config.yaml
arch: "dit"
model: "image flow-matching model"
dataset: "regions of photos with short descriptions (Visual Genome)"
train_examples: 50862
image_size: 32
horizontal_flip: true
conditioning: "none"
objective: "flow_matching"
cond_dim: 128
logit_normal_time: true
norm: "layernorm"
hidden_act: "gelu"
mlp_ratio: 3
head_dim: 64
fused_qkv: false
qk_norm: false
inner_norm: false
patch_size: [2, 2]
layers: 8
width: 192
positions: "learned"
optimizer: "muon"
muon_scale: "original"
learning_rate: 0.0084
momentum: 0.95
nesterov: true
orthogonalizer: "polar_express"
adamw_lr_other_params: 0.00085
max_grad_norm: 1.0
max_steps: 40000
batch_size: 128
epochs: 100.7
lr_schedule: "linear"
final_lr_fraction: 0.1
warmup_steps: 8000
weight_decay: 0.009
adamw_weight_decay_other_params: 0.01
Rows from block 4 of a small image flow-matching model, named by matrix and row number. Rows with one number belong to one neuron. Each number is 128 + 32 x the weight over its row's rms, rounded and kept within 0 to 255. All counts start at 0.
Before each neuron's rows are labels from the 100 images, of 14976 (inputs lightly noised), where the neuron reaches its highest value: "colour at peak" is the nearest of a few named colours to the mean colour under the peak. Only what is clearly more common there than usual is listed. The data: regions of photos with short descriptions (Visual Genome).
# fc1: MLP up (model.blocks.4.mlp.fc1.weight, 576x192), inputs 96-191
# fc2: MLP down (model.blocks.4.mlp.fc2.weight, 192x576, transposed), outputs 96-191

colour at peak: pink
fc1.13 [121 178 131  93 124 121  86 150 124  77 207 159 127 167 113  74 169  95 124 121 147 144 116  87 196 106 106 114 178 112 142 126 174 138  98 154 135 127 106 137 118  89 157 132 120 181 128 180 157 118  91 114 178 123 136 149 176 156  77 143 151 139 103  74 113 152 142 154 176 142  64 117  96 116 119 156 121 159 119  84 122 123 119 173 122  94 169 148 147 101 136 118 126  96 140 153]
fc2.13 [145 138 143  99 124  64 121 180 165 162 145  15 131  69 128 161  94 137 150 139 118  94  91 159 118 136 171 125 150 146  84 170 141 137  81 126 145 137 101 131 111 104 114  81 113 182 160 106 134 158 137 153 118 114 104 120 134 119 129 105 104 133 131  96 175 147 182 165 146  77 127 109 139  87  33 117 140 162 160 112 145  82 102 163 138 175 117 103 130 124 105 145 144  84 176 127]

colour at peak: brown
fc1.67 [120 137 164 175 145  48 141 188 193 148 121 161 126 139 170   8 137 137  79 131  70  78 160 144 127  98 151 109  73 138 103 133 130 148 115  73 126 148 132 121 107 128 123 134 173 110 111 108 118 139 131 150  92 151  27 138 134 115 107 122 176 144 157 116  83 146  53 153 124 118 126  99 134  95 141 104 105  88  91 129  93 142 137 152 159 118 132 123 145 112 130 101  83 130 136 126]
fc2.67 [124 137 139 125 105 113 101 107 138 118 118 129 141 165 160 127 128 139 156 128 127  83  84  98 124 175 151 174 121  57 136 160 153 142 115 123 135 129 141  54 128  83 152  54 126 104 129 113 117 132 137 111 102 129 142 201 137 171 106 148 153 124 160 182  95 176 122 200 153 201 109 198 109 186 124 111 109 121 131 159 103  85 146 119 110 135 156 136 124 149  95 112 170 113 136 187]

colour at peak: pink
fc1.204 [ 78 154 104 138 102 138 142 118 153  96 143 169 115 172 135 104 173  81 143  57 163 134 117 114 137 187  79 118 171 124 139 111 156 178 128 154  82 185 102 125 140 105 128 126  93 102 143 120 140 210  88 135 130 135 104  85 139 164 123 116 199 173 156  84 134 133  52 133 102 113 161 146  91 166 128 228 176 172  93 195  76  99 141 135 138  75 147 102 110 130 129 101 161  95 156 121]
fc2.204 [123  84 141 104 127 107 151 181 113 148 135  70 126 151 140 115 135  91 131  75 143 127  87 114 168 128 155 131  91 100  80 115 101 134 114 122 151  81 166  71 161 194 157 138 214 108 148 136 213 117 128 102  77 115 127 100 130 115 122 114 121 130 171 107 113 129 109 119 170 164  58 137 136 114 108 153  79 133 157 175 114 124  65 158  98  94  59 141 114 116 175 189 172 103 111 130]

colour at peak: blue
fc1.555 [147 157  73 176 151  62 116 117 132 175 117  77 114 116 120 103 117 126  70 160 151  84 105  70 211 124 139 122 127 126 154 125 166 121 123  64 100  64  82 118  85 142 100 130  86 130 150 135  93 159  73 107 129 136 115 169 142  85  90 108 112  91 133 171 207 148 123 152 142 106  82 144 136 130 113 141 135 156 160 160 112 114 146 109 159 178 122 113 118 111  70 166 182 137 144 187]
fc2.555 [130 129 187 100 170 104  68 102  76 111 165  76  90  89  97 124 140 161 127 175 123 152 168  67 120 140  64 109 111 126 123 172 121 143 121  82 162 168 108  78  47 121 146 171 112 104 167 121 118 120 141 144 105 149  76 146 124 193  96 170 175 130 127 134 119  81  95 101 105 141 114 110 130 162 105 130 137 138  34 119 100  99 159 112  69  85  96  92  97 187 186 181 134  81 182 134]

colour at peak: yellow
fc1.241 [129  87 160 119  91 139 160 155 114 154 115 125  62 111 151 107 152  97 137 181  96 131 137 122  98 119  83  89  77  95 161 169 117 107 131 164 154 136 125 134 191 176 146 120 130 102 194 136 113 126 162 146 167 137 150 132 138  93 133 113 135 150 138 156 157 153 167 115 148 119 149 152 153 123 171 159 130 136  92 152 130 126  92 120 125 206  80 157 134  85 136 187 134 153 199 242]
fc2.241 [137 155 118 108 122 142 182  94 142 104 110 140 115  64  85 106 160 118 150 166 121 210 128 111 151 144 140 149 162  50 128  52 164  79 179 103 114 104 142 129  92  83  87 217 170  99 134 151 122 107 151 106 132  74  92 102 129 129 154 164 129 131 168 111 106 113  64 141 185 150 115 109 136 140 181 189  90  96 108  95 135 105 134 127 132 112  89 158 163 117 137 130  89 163 151 146]

colour at peak: yellow
fc1.525 [145 142 103 124 117 146 163 161 118 132  44 129 158  90 105 139 195 127 111 113  90 139 175 122 140 205 149 122 189 135 166  83  69  91 162 134 127 154 112 101 113 152 151 157 137  98 153 157 133 101 175 163 185 102 110 142 155 147 116 118 132 143 152 106 110 168 100 123 160 129 135 115  99 192 143  96 140  91 140 117  70 133 150  70 134 100 122 136 116  98 174 167 104  98  64  91]
fc2.525 [128  98 126 190  92 132 160 131  48 133 132 158 114 154  71 133 188 119 120 187 142  89 184  95 145 111 138  70 104 108 131 199 118 153  61 126 143  97 187 104 170 153 111 220 147 112 150 142 168 118 113 118 195 181 103  92 119 114 182 169 157 133  83 144 144 125  89 135  94 135 159  78 124 138 170 118 101 126 148  87  94 144 141 151 145 115 114 115 154  77 194 175 107 144 134 125]

colour at peak: pink
fc1.432 [128 158 122 136 135  78 122 149 108 187 188 100 130 114 142 106 145 105 148  97 150 150 172 124 125 152  91  96 141 111 152 147 115  99 156 105 149 100 136  86 172 141 118 116 117  81 139 101 143 146 157 125  58  93 118 159 204 108 131 165 107 130 103  77  44 124 170 189 101  90 129 207  95 187  94 171 118  89 150 146 133  79 183 143 196 132 141 161  82 112  97 147 150  64 175 126]
fc2.432 [123 144 129  91 159 126 103 106 156  88  63 118 145 137 156 122 100 158 130  77 131 117 107 106  49 120 143 125 154 140  62 147 146 117 106 177 208 183 140 156 119 139 195 104  63 102 120  37 116 179 210 123 109 129 140 158 125 136 130 165 108 134  99  91 132 123 164 117 142  51 118  98 157 141 105 101 108  76  85  62 163 127 132 137 157 143  88 109 162 147 115 123 153 127 110 137]

colour at peak: yellow
fc1.411 [160 175 102 153 148 116  87 192 127  85 120 231 137 102 112 166 115  98 122 113 108 121 151 180 142 145 114 146 125 159 160 168 127  67 128  78 135 133 101  70 147 171 147 131 173 113  61 112 164 141 127 156 180 130 170 101 178 112 104 135 172 134 184 206 165 156 173 149 143 133 162 141 139 147 157 212 109 158  97 215 143 127 122 148 144 103 107 138 131 142 140 116 170  98 124 149]
fc2.411 [130  97  73 197 157 116 167 140 144 143  94  97 134 140 111 131 125 113  65 177  99 166 110 144 179 121 191 168 129 119 133 171  25 119 146 145 127 164  89  97 100  69 144 153 141 136 107  87  95 100 162 158 183 138 142 176 131 121  87 133 106 144 116 181 150  65  97  86 128 161 131 118 126 159 128 111 129 144  92  57 120  99 135 114 157 101 201 162 161 105 145 113 132 175 181 167]

colour at peak: brown
fc1.294 [152 114 124 204 135 199  63 133 143 120 164  98 119 182 143  99  83  47 153 182 148  76 150  93 109 152 164 149 204 169 126  94 180 106 122 105  65 154 167 179 153 130 160 130 123 179 171 143  95  66 124 116 115 135 124 123  99  81  81 129 138 150 134 116 194 164  85  94 111 188 106 143 197 175 183 102  93 126 153 144  94 155 125 140 127  94 130 182 158  86 166 144 112 172 112 139]
fc2.294 [ 79 137  56 124  96  67 137 123  95 131  95 124 109 172 149 156 136  97 145 180 176  73 128  56 146 137 109 155  88 139 118 169 109 107 159 134 176 106  90  91 152 115  81 145 142 116  92 144  54 166  66 136 107 149 130 114 130  92 141 104  70 131 161 127  84 101 194 122 105  72  97 112 101 142 163 132 185 167 124 156  28 156 113 111 177 108 123 109 145 116 177 138 109  84 193 137]

colour at peak: blue
fc1.229 [128 128 133 155 154 113 176 139 134 137 131 156  98 115 148 160 154  93 123  84  90  67  76 129 198 147  72 114 193 168 140 105  90 115 108 176 111 123 158 121 112 202 127 127 128 150 131 139  70 135 213 157 133 128  73 146  52 121  73 100 164 117 121 105 191 111 104 140 101 134 128 123 145  74 158  87 200 182 131 136 120 139 138 120 145 124 131 164  90  99 140 146 110  92 123 105]
fc2.229 [100 145 102 113 131  83 177  74 151 154 113 146 131 150  89 176  88 120  79 167 101 109 131 106  81 169 163 125  50 138  72 127  85 190 115  69 131 107 101  85  86 148 142  78 148 131 169 137  34  43 154 151 176 112  87 126 131  77 148 204  67 128 133 156  95 114 137 158 129 136 115 135 133 141 184 141 109 192 166  47 133 153 141 115 137  95 130  85 137  96  76 152 159 189 127 129]

colour at peak: pink
fc1.19 [117 114 115 140 142 176 171 175 147  80  75 119 131 117 133 119 128 184 136  90 112 124 112 151  97 191 120 106 145 151 123 131  86 108 171 143 132 163 105 165 175  82 112 141 145 122 158  94 160 173 101 190 140 122  78  91 169 134 107 119 231 102 139 122 105 124 111 133 125 153 104 130  69 161  52  89 140 128  86 154 138 163 117 149 104  93 100 151 105 123 140 137 123 119 148 115]
fc2.19 [122 141 151 161 148 132 176 114  55 143 133 126 135 104 143 187 123 219 117 135 120 119 135 159 120 167 120 114 101  96 103 103 135 178 113 121 134 157 118 109 116  95 161 118 116 183  63  70 139 101 110 169  97 255 154 205 131 153 158 100 100 126 123 108 129  90 115 139 186 189 145 118 163 125 206 179 149 129 118 145  79 131 133 115  96 112 180 119 136 105 159  84 105 155 147 128]

colour at peak: blue
fc1.251 [150 130 117  84 108 198  72 136  93 135 188 211 128 112 160 121  83 160  99 155 167 154 115 165 124 106 129 186 115 142  40 137 103 116 139 111 196 114  82 153  98 165 100 131 124 166 117 130 137 124 173 149  96 188 117 161 107 127 140 137 108 174 128 153 167 182 114 145 135  92  54 125 108 166 160 140 138 169 128  94 133  95 134  78 159 113 114 108 149 186 151 138 150 145  84 141]
fc2.251 [ 99 129 102 164 166 102 101 103 194 159  70 159 134 132 164 118  86  89 130 156 152 115 159 121 105  98 160  66 188 141 169  86 114 120 152 142 105 141 155  93 117 108 140 128 151  70 184 132 140  89 182 132 126  70 123 135 120  79 100  69 108 119 148  80 124 151 151 163 110 172  18 125 189 196 143 130 139 137 136 147 125  68 131 137  93  79 124 163  95 216 163 158 156 135 102 118]

colour at peak: yellow
fc1.538 [ 81  44 117 135 110 122 139 169 107 139 128 175  91 120 138  94  99 175 168 118 185 160 170 136 168 131 128 138 127 151 125 146  92 151 134 163 132  86 123 117 121 102 125 116 141 178 108 178 159 119 112 113 151 158 101 159 119 160 149 136 157 124  82 159 150 164 115 133 142  92 113 168 106 150 162 132 176 126 104 124 166 167  65 156  83 184  63 147 137  57 116 177 120 121 151 236]
fc2.538 [ 91 168 158 151 116  94  94  89 119 113 102 151 107 100 118  52  89 158 173 100 165 146 174 101 182 146 105  87 100 119 170 119 121 142 123  67 123 176 111 120 134 154 190 127 146 101 161 163 147 136  61 102  99 102 124 136 121 188  72 151 143 147 106 127  97 139 125 166 192 158  67 178 132 102 101 120 121  71 113 138  79 143 148 144  72  66 111 110 138 160 155 114  70 112 113 166]

colour at peak: pink
fc1.459 [143 144 164 147 150 106 178 117 161 134  94 148  71  72  91  92 174 138  79  43  95 127 157 120 144 100 146 166 177  29 175 105 147 169 138 110 117 143 146 126 176 134 127 124 100 141 165  96 129 210  93  95 103  77 139 138 124 115 150  99 145 105 123 117 209  75 115  86  68  68 157 132 124 111 158 155 149 162 131 112 123 141  83  88  89 139 120 212 139 185  99 121  57 154 105  57]
fc2.459 [ 97  92 105 104 119 101  87 151 149 155 165  97 134 139 104 113 202 100  99 138 131 163 102 145 128 154 136 129 122 142 172 168  91 165 122  79  95 112 183 148 137 150 137 154 149 132  49  81 107 129 113 121 105 151 143 117 119 104 120 131 139 126 148  58 128  90  98 165 130 180 104  85 120 160 167 178  98 180 194 140 168 194 135 129 106 104 171 121 115  90 133 116 129  98 148  91]

colour at peak: pink
fc1.160 [134 121 171 127  83 119 122 119  98 109  63 115 135 123 106  97 138 129 144 154 137 202 134 188 116 185 172 109 138 187 120  90  98 159 171 167 142 158 100 148 134 135  62 144 134  91 114  51  83 149  91 187 118  59  87 175 174 110  82 155 190  97 162 110  88 125  81 117 154 132 137 100 149 139 104 136  97 106  81 141 124 154 111 105 196 139 180 151  88 152 111 113 127 145 108 117]
fc2.160 [ 92 123 145 138 159  77 125 125 209 114 182 161 137 141 133 146 110  84  95 133 131 108 149 137  96 171 174 129  59 109 130 129 158 139  78 104  75 151  79  93 169 138 158 112 128  97 132 117 122  83 134 148 214 138  85 153 123 172  81 137  93 127 124 123 152 162 138 106 126  90 129 127 137 188  92 155 152 137 143 147  79  64 129  78 140 144 156 149 140  97  52  61 158 113 126 131]