From a checkpoint of a small image flow-matching model.
Model: 4.24M parameters, 32-pixel images, arch dit, norm layernorm, activation gelu, width 192.
Rows from block 2, named by matrix and row number. Rows with one number belong to one neuron. Each number is 128 + 24 x the weight over the matrix's rms, rounded and kept within 0 to 255. All counts start at 0. Numbers have three digits each.
# fc1: MLP up (model.blocks.2.mlp.fc1.weight, 576x192), inputs 0-191
# fc2: MLP down (model.blocks.2.mlp.fc2.weight, 192x576, transposed), outputs 0-191
fc1.123:151109116115106148126127124093127113154139116133135118118155142155104148151119145133108128148125123132120118115126094144135131123133131153130117117126126132109132096101140139115134140127108156148136133125113150122121136117144127089093109083155125120096142134150130122105107127136134112100128130099107123152144133133099115164136138123134163132164174138130122173148171123146145134131140135107133150110123132147118117118126114127132103103123131134096123118133130106131148135161144096142124124122123104110122124157129114166126141147115106118094126143101125150115122101121129154120
fc1.124:145119116123146090095110113164108085102149117114102145097108109167158152150083134109109119100166136133154117134095105121117155144126121173102108136156170127133137140133120132141119102153096088155087127134139151118129154137152099095132137123120102114146130087142129112138130132113150126136152135094101142073168139091153101122127143139127163148118080111105123094126110116078113127099132142116119164139145127129154146141132118128099155107149094120140120141102128142182127129132125121084107119117121126149112137141098117149106109143140120136087149130121120127133136109141156121161
fc1.125:126129138136136110109145119141116164126125137117128124104127083124124126121133107145144088118132159103125115118142138124141152164135165148120114121145140134109118137115128120146136140114097163131146110129119143115113125132099089125140122109127140139135113127136130113117143126127102113122142139095097122146111131125142121111137107124122093143120092127151103095117117112154131135108119108096138121120123140139129111149123107138121112139135099143129083120147111167162106154114129164103101101131173099130129130103151166111157117117168147133164142144111140124142086102082118131123
fc1.126:119127117154079126126114150141139100130117121126150176139171102134132103095078113148101156111138110137138116084115112125113131128108133174121123105063130111165070112141126171157157108162164125169127111155134164151125111099123139174238138130112066114153113163114148152165113124098131122128129144134147137137105166175069149164204125165162113166123086090139105100094113153149137099154135115107098141148153150140154143131127155133156110110128158148132127119137188157119135122116177138117150148125153114116154153161098200116143128139168130155127132133107139146125170160145135138104
fc1.127:118119110168146149150137145132110136163127124144102156133122124113124140135138092106113139108168102100097169144109115124130148129157107123152158111098118114116097077133133151139148148141122144099124110153144152152151101138132128117135153157105125106151139092139126108183158160148109140116173151126144116156161060145135114143143127107115149165126103125112112119117177101148116093174113161157137090142120119162140088110131120144166136126127103144135105195171148110163118113139103135165126119109102122101153112126091162146140077139122149135117143153103119136160120147129141144133
fc1.128:105107113129086115117132122146138105134109119119141120104155115127137092136126189084126052143131129108150125127118123148122177121159104158124086095100132143133138151106128153125110157064155125121159119158164146126127148109108169124065118116126194136145099147105146094110127158101201139118130098119155121167114105101103141172094125137107149144131095148176157142088108120101121117120184139162061132137117127162118115143124101115103130119116155163124130112099088113097114131169178130134151099166088123123147077143196112105112133130097092101192106124144122121111143099146134082120
fc1.129:130104134120116122144129135124129115190173127139161118139095152138146129143150122146113145134180123135149106155065117075132132124107115152146116125119156158114101172102119135126140143145127169112153096118118146111118155127093132155139124125113123144112162145112101121135127077121103139140147110132172162143126100109124133190126124129118163185133156127114122133080114143126158093116134128076129131110138110094101141093131124135121136132139162139129136149140125122138115134108142140115132109126121152128151141159139128093162121115130152098139091160179130134123117075111133078124
fc1.130:170168141113141125160129120151154154091109151126127105152210141134127103113140078151115170102095140126159128121088153138108143083157144141100114115107134099101127088094122106146114132143093099112095107079080124126122146154135154132124112142185151134115126091112127127171097155132087120158119105122139131149122157104090125112121156149079152138126088129063109119181126150113082111149125123121154154093130140152181115109130099134155132115133143109104094113118135122113121126138180158123121132102126096124117171094124145130152116126096125110125126139153116085143106129117136110130
fc1.131:139127138100157141174141150141100124098121119154135143119127122140118108104093125124102144126097125101156093116150094095113129100131160165129118169182122143128105139123139084127135072123115133130174140068110154103138137134136116145094136141155126154147159152119090130114126166054159130096149091131151118135136131139123119140130128121075124089141122165102150121142113148119161121141157150103142127126128147110153123134130110123129150116122126152147161132155154143091107140119113112146145155135085115112115155136122142134143144136095143068173123126077100115146103136141083149099
fc1.132:059144103173120120119082128095164121124110126089128174181087115114110120082110135069125146137075131148122136143142132115124094122169130126095113136177117117189107166165121112134133173103175102137199135101091106145144126145082094098149097134129146084127122182174076076108119108136136089174109111128148127140144116100142141167167107196117108111096101096176118137155124178081091090097124097143141078080111182149065151167129120106150091129105119099152166097150097065136090136091151137109096144143197088108117116126076138124102148150111091139145135133123143122126144112172041116115
fc1.133:154142106097128142169176165177095115136142137110148151157142126115118132135137125124158142050155172138095111108170105143134153169153165142115097152126123133153138134136122162140140098131148140138111131160103117110132164135135134106080150120104172130160140150128126127159124157140160121142154156118129147145071134150087151107124104137183157128137117161153167124109123095153158112130118089069129162168118127155134149129140160150120126139119169107133129141153127123110064132117105154126111131164106122107129122140147114166100085141107130108160092142158110149110147154095089139133
fc1.134:126132144125120144113154104103131137160136123133136123124107084161121106125093120139146088124120130140100140135131115124132112094140121171132115157136118129159118148130112107133124122130134126130105133133148122144126110122161188099142175147146143121128119111170114076114130145149114160137144136162096124115128133124122109143106121140124142105136080103109143063136141123115144094125163105145118135109125121116122086112129108144186151126127191119153128128132112125156131143110131116134125120110082155126134106083148132114141141104123104132127104121114150144136068118078080135116
fc1.135:117106115143162114148167098092129106095127109126153101130145152144120139130152106125168170127126127107113157140124133109123104132097100135110110144107152134096127109148116165148120118112140156118123101142132105175114142123100116139124152149153089094112119094042145205112105122108084139136134123171141130133122118140132119106099109131116121125133123104100160133103131118062132161140112119132143119124148157128103120104134129157179094141151085154107136133126123145124078120104125099139140122113137137130134120124132161130097176130098141141113138142110110129147102132144103126134
fc1.136:122171109136169118136122120132111140109113146117129174128108123143140126147114106115111178096139071153120144106144095142132150108129129123152132165123123123116110077139125107087160160082090145112060110109136080125145137122112120123137118138132145107165089106114140144098084142156126115125138141118098118134112149116129143127161088141144100154128161110112085148136111161117128138136143141164127138155142112129143105103113129118131109121097146169136137120101119166143125115151119110140119089131153105108161163115148177139136085134118153140127113135065155143121108115128146125152
fc1.137:132123145169116180086078098162149121144087140093120110155145133155111138086092137109092121139145129128142093071082099110116193148178168081179097147157155059169092093119143126154131143182155137129128108111121097124123136104160122122132189098109037102149147115174125139123134162157105111120138100142093125097084116165121089113101174133121107182077108136082124149120129143145082118123147067092111123088165132079111153130126147125153107133117112185082173146113173140111163120113116084090130078152196135116135146126117170120092116136120150136121079159151119147099100171120115185138
fc1.138:132124168167135126138122133154116118108119146140129138132097135123126120158183115138147123130072112162135095129143148137154173147112150106214109118149141161068167093157140094095172110123122126166117130051128118094108151088140093072135134139096131123101169179145096144129138130114169096099153080169109097111190077138107113120065125121144125128202073162143137097143098116089155130143104129090168125115146160088128067168125099118125147146136161149175160131164116151130122132140076134106144125131087102120134127163115123142127131130109166160093148163139143148113119113085104131112
fc1.139:082160143132125117155094153108150211136116126133119155116121129150140113128159127147128134123108165076165141155102146146113137141134118083121140126124082108089127157125141129188138124171111159074105104129100154103157106133102134177156102130113116116143141132107140121153162118154130123125113113114125065096113095076104122102139107156135142091120080151135124094099144098110138122137076075136155134145157104100163159128129108158150156095152145111163169145119123166121146097134169130138104111109105129152162140089156085132163156152128117127101138110105110144174145144097146130156
fc2.123:151111112134133140119142115102102166130096118147146106118124101115110108124118140114128140129138115133140144140118142113135142125143154115118136139145114125139116127140123119129121143107115096125089150129111128108128137127136129133123152135114131113108100159151098147106152102138119094122133125164151146146104107148104127104127126115165148128121111145129153138139111148126118147141145124140129115110135134133155115147122131112101128140141086114103145116120122154134139174132129090127136109142140135130128090126133129072100106122139117136149101168150134115164100139103109134130
fc2.124:144117127119100109160160090110156124092129116118143117128125180111074125124146122134081127115125126109158125146136137124136071120129132121151125114097123077122120111144153132134117133112065139142138115156126123117124104134165153108121119152129128127116113122127092155151159163111135125114119122102129216125117115139106117104137147150161145118102132140120157081126158125123108138139128125137139106111131122135102140117122100136163129110083181141137093119151120107093168113127132100116094138122100131092130172140136138141123135146135112126146178138127145162116060136167118106126
fc2.125:136151126127136081161089148107130092097132153118113148106156134126099147114148127115148142127125130131118119147171116131107132117103121100153138084119142160122136134107102141141149153131122114113122120137137129110127114110111108103130115133144145114134109139106133125115148107161086145117107141120126049123149163141103107139133123119134123142165142119120108137121126145206127125143122126111118120120139108121129104148132120129131132101122140103127113137129130122080126190128155150134125109135122121088113087125117127153125149113128104119136121118132098125120112092114114134114
fc2.126:164130127187127125106126132126134154149132112145138169075107122167111142125191132119080132128098185114125094169115124152155114113104125101160133111177121160124168120124121117148134115143152120146130126167119086116123100146135118160061109125138089143166096107124098151137134133114127132133133138134149127128146119082115153116181152150128126127120196121137128118155144130138112090107162143123125109117144127154113130126128110120092106145130121134132130110126129117200134128122087135165117123105116138114107111115141126129137116137127125172123146139122106154149140148137141125159
fc2.127:159115116133129131083099099106134132164105144102089185151128122139145123107156154182065142176143141136136158120125127126118109111148149145145143113152166128090169199112139106137095147109115142114126110130147121098134123108116142126138133091112147071131080126113149115154153108133142124091100125130094127151117130129110112110138099133158130121127162094146150170118115159121117105130103093114109161105113171151098110124141141096100141104134113101119123157151129103097118124135157120110150123146157142137128156140135133144140130132135139153127137132131103139130135155127107089104
fc2.128:132090160149144120094132115117148155128113153096114092109134110142135154117118027157102179075128107146139138128106116116129095133137133129128140158111151163092144129124116099116130130096150120136117122113138150105132128146099099121154138147131159144135098128082134095154114136131175127149139091138142135126130108128120123094130136148108133119156131097171078124111122173132115126125176130143087141136173157137133086138128096146158131149143129123132165122128126133130116135122077127137096122097143143145122163131095114116115122101124098111132129094090144120122140102160168105113
fc2.129:121146110094114120111119123121124143166111117103174122109148134098130127123102083128139112163136134129173166102107132153116106117142145114108131130107157138138158174159117174088124193127118167168160119114131128138123150158126137127068125133138058097146106134129092114093108112109108122109120092130094137108148078118107126113096138144088179175140079196111108170080137137121186081130123123116142121118140163101110099124134131130123166150146106103125127103126133106137148144140133110111106104124135171157119103145080144159158126120119129104081137131150110140134117078109122123157
fc2.130:146156171143062131080158116137132145140105139115115123112103133070135152125101109039074166173106126165129129127106121116156142129094146153152158122186096138074124173102141108145121114099122167106130143133087113110121104117146138143146112106124144119081104126132105139148150098164140139145151146129085098161141154129163144163116131156133121150092130125141094104199090124140083119111122137127144107124112102148079117127084154156155107087160130101158108110198126125090163124123124149157157065179119085150106139149137112154116130144126139143112118094145111157125110128146135133133
fc2.131:130127088142159125099150143140136121167120143103129158130159123104172120150170133114096113154095162191171174107136123148139095103136132116182141138120142157106119181109133105135133124190126132122156133138115134124128102138124136115142120142180173085137094128110119161101174112124087135147125060133169130170127067126131106131117138132133103144155105081124093158143131108134140120129113128082129134142141169108113063121143125118138145137117070114189118139142122077115094127121123106162101156146141100166137127120150108138151117139144148075128105186090154117121135123142109101119
fc2.132:128160089152114155073099138102163138094121120153101172165148120144090139171109085129145115100098145047113143133109122178137152112139121105126145096095160164122117127165128109165160151122197135103184153085100125136137132095085156083123151129089102136108111134118139085134121087151155155187129142136097156100099149117161099121115091174124128115163146117140117129134133109115155123125092126111149088138119110177131137125101136129101105129146150162100153143143128167140141141122137138138137150122123084136150129168139091137119142128131100141115108150089137088163152114145119164138
fc2.133:158106175159164132089112119136155166040125134127167143126111111118123163135084109079124093164109105134118118132130127125127119156102155084106118180076164089111102130149124138170181191118167154118105113124156137141116114120146127165130126110180140125121127126140117136141139161096136120126173109122118140131157091188114174162135158165215089140144155131150122146125120143128162119113128147166153131136119097184100125121113108112100120114113103112156088102116133097102089114132113133140101122167141077134087142116121144124079137168132113116131093120141157135134143139075138187090
fc2.134:102115134127120153154124142062129082169131126149149129129156084104139082120118126127130170139113132140134113145109133128148131136155138125093142163128109112116132127149125146154092090128147123113142161124129118123138150095133101129128087107103112140120119122125124111162116139129108120154110142097187136122126134114114131132139102139104145116142162135125122122123089096110128105125151122139144160133132117147158135239119136105092155127137102161133129147140132136108140164140128120156120134125152132166142157139106136144144103142128127118138116127127138135108140126135113136136
fc2.135:127118116142115107119136127120113152132129143149125129106130142123150156125123115105128102105148123140125134118093122120127135104117152155138143173138126153140130122166141117115121092095142114128118125141131123098126117120115154128129143129125138142127126207128139150114143136114111041118131114229141130141122110127134130124128095142138129129158125130127130128126111127117117136130122139136142142129134127138120128092105126137093127136139143135135094120122130122112133153128103116128143139129134142124118119126141139128115146122121149137134118130129144140132062122130082124124
fc2.136:118144083146125120088117110135151107162127119138107155125127138102104122118147156163128092165142166147117168126097134084146137171124142117107136126152125129109132124123143120124128119081112098086148097104135144129127118161147140140110152114132134090149113149137132119127101140123104143134097128126140120120146135135147126084140107130154077161118071146115140099169155102136116147144138107115115129136127134119122099131107153109133120151144107091123136165124126110097129118122132154140138097123135138150078123158112115144158146100154127137128152113131142113105131138142141092110
fc2.137:145171176199143094168174108140115112101150137184101153085139144148100112129137076162147171085089176141216184038048133132125174120153146124242137152159124217192186092107102158090054087185131204153115145137059156161140121122151134152090096182123073173164181150054102104082149119183126131110153170105141116075179086091129128129174174152140041084132117094053108127170100105134143099092078121048116138081199116097156180101126141154187139142187152140174153146131121100136106116128152179200126136135110090094131135165121107105102112087094160184072175064117170144166118031130055162155
fc2.138:141098087127086138151140122142147102123138131142171144172117135159177097131143123135087095134133134105182141129156123120141129113169121148121140179104079145096136177145134153134181140131155133157101105109143151102125089100131131157154153117174120108131113121159066124141082154147123134080142115149117125128169151113128122069103110124096125111124153122074144130088113109143102128072138153124158151145163137146158124139149100151084122139139101140196172129179137076146116130128098138134141104103121114146121111150160092125119124122064121130125097145124134117119154122081145122118
fc2.139:130158107103132123084114143120114079134119144126138148100137123124131124115144142123150099142144125160168140150128127065144136108104154136097121108125170127095108137136119140156166132161126121093146110136133124138133095111117147138116153139128112108136105130143123095129154136124142121146114136116139120102130098148128124136143142138150150134100161103162135110103161131141120165127104147119147120167133132094104091118157127102122182154120141143159191086131131077135113120133093096131127139117174170143122142140122123167166105127123085118107125142124146116145145151122134113092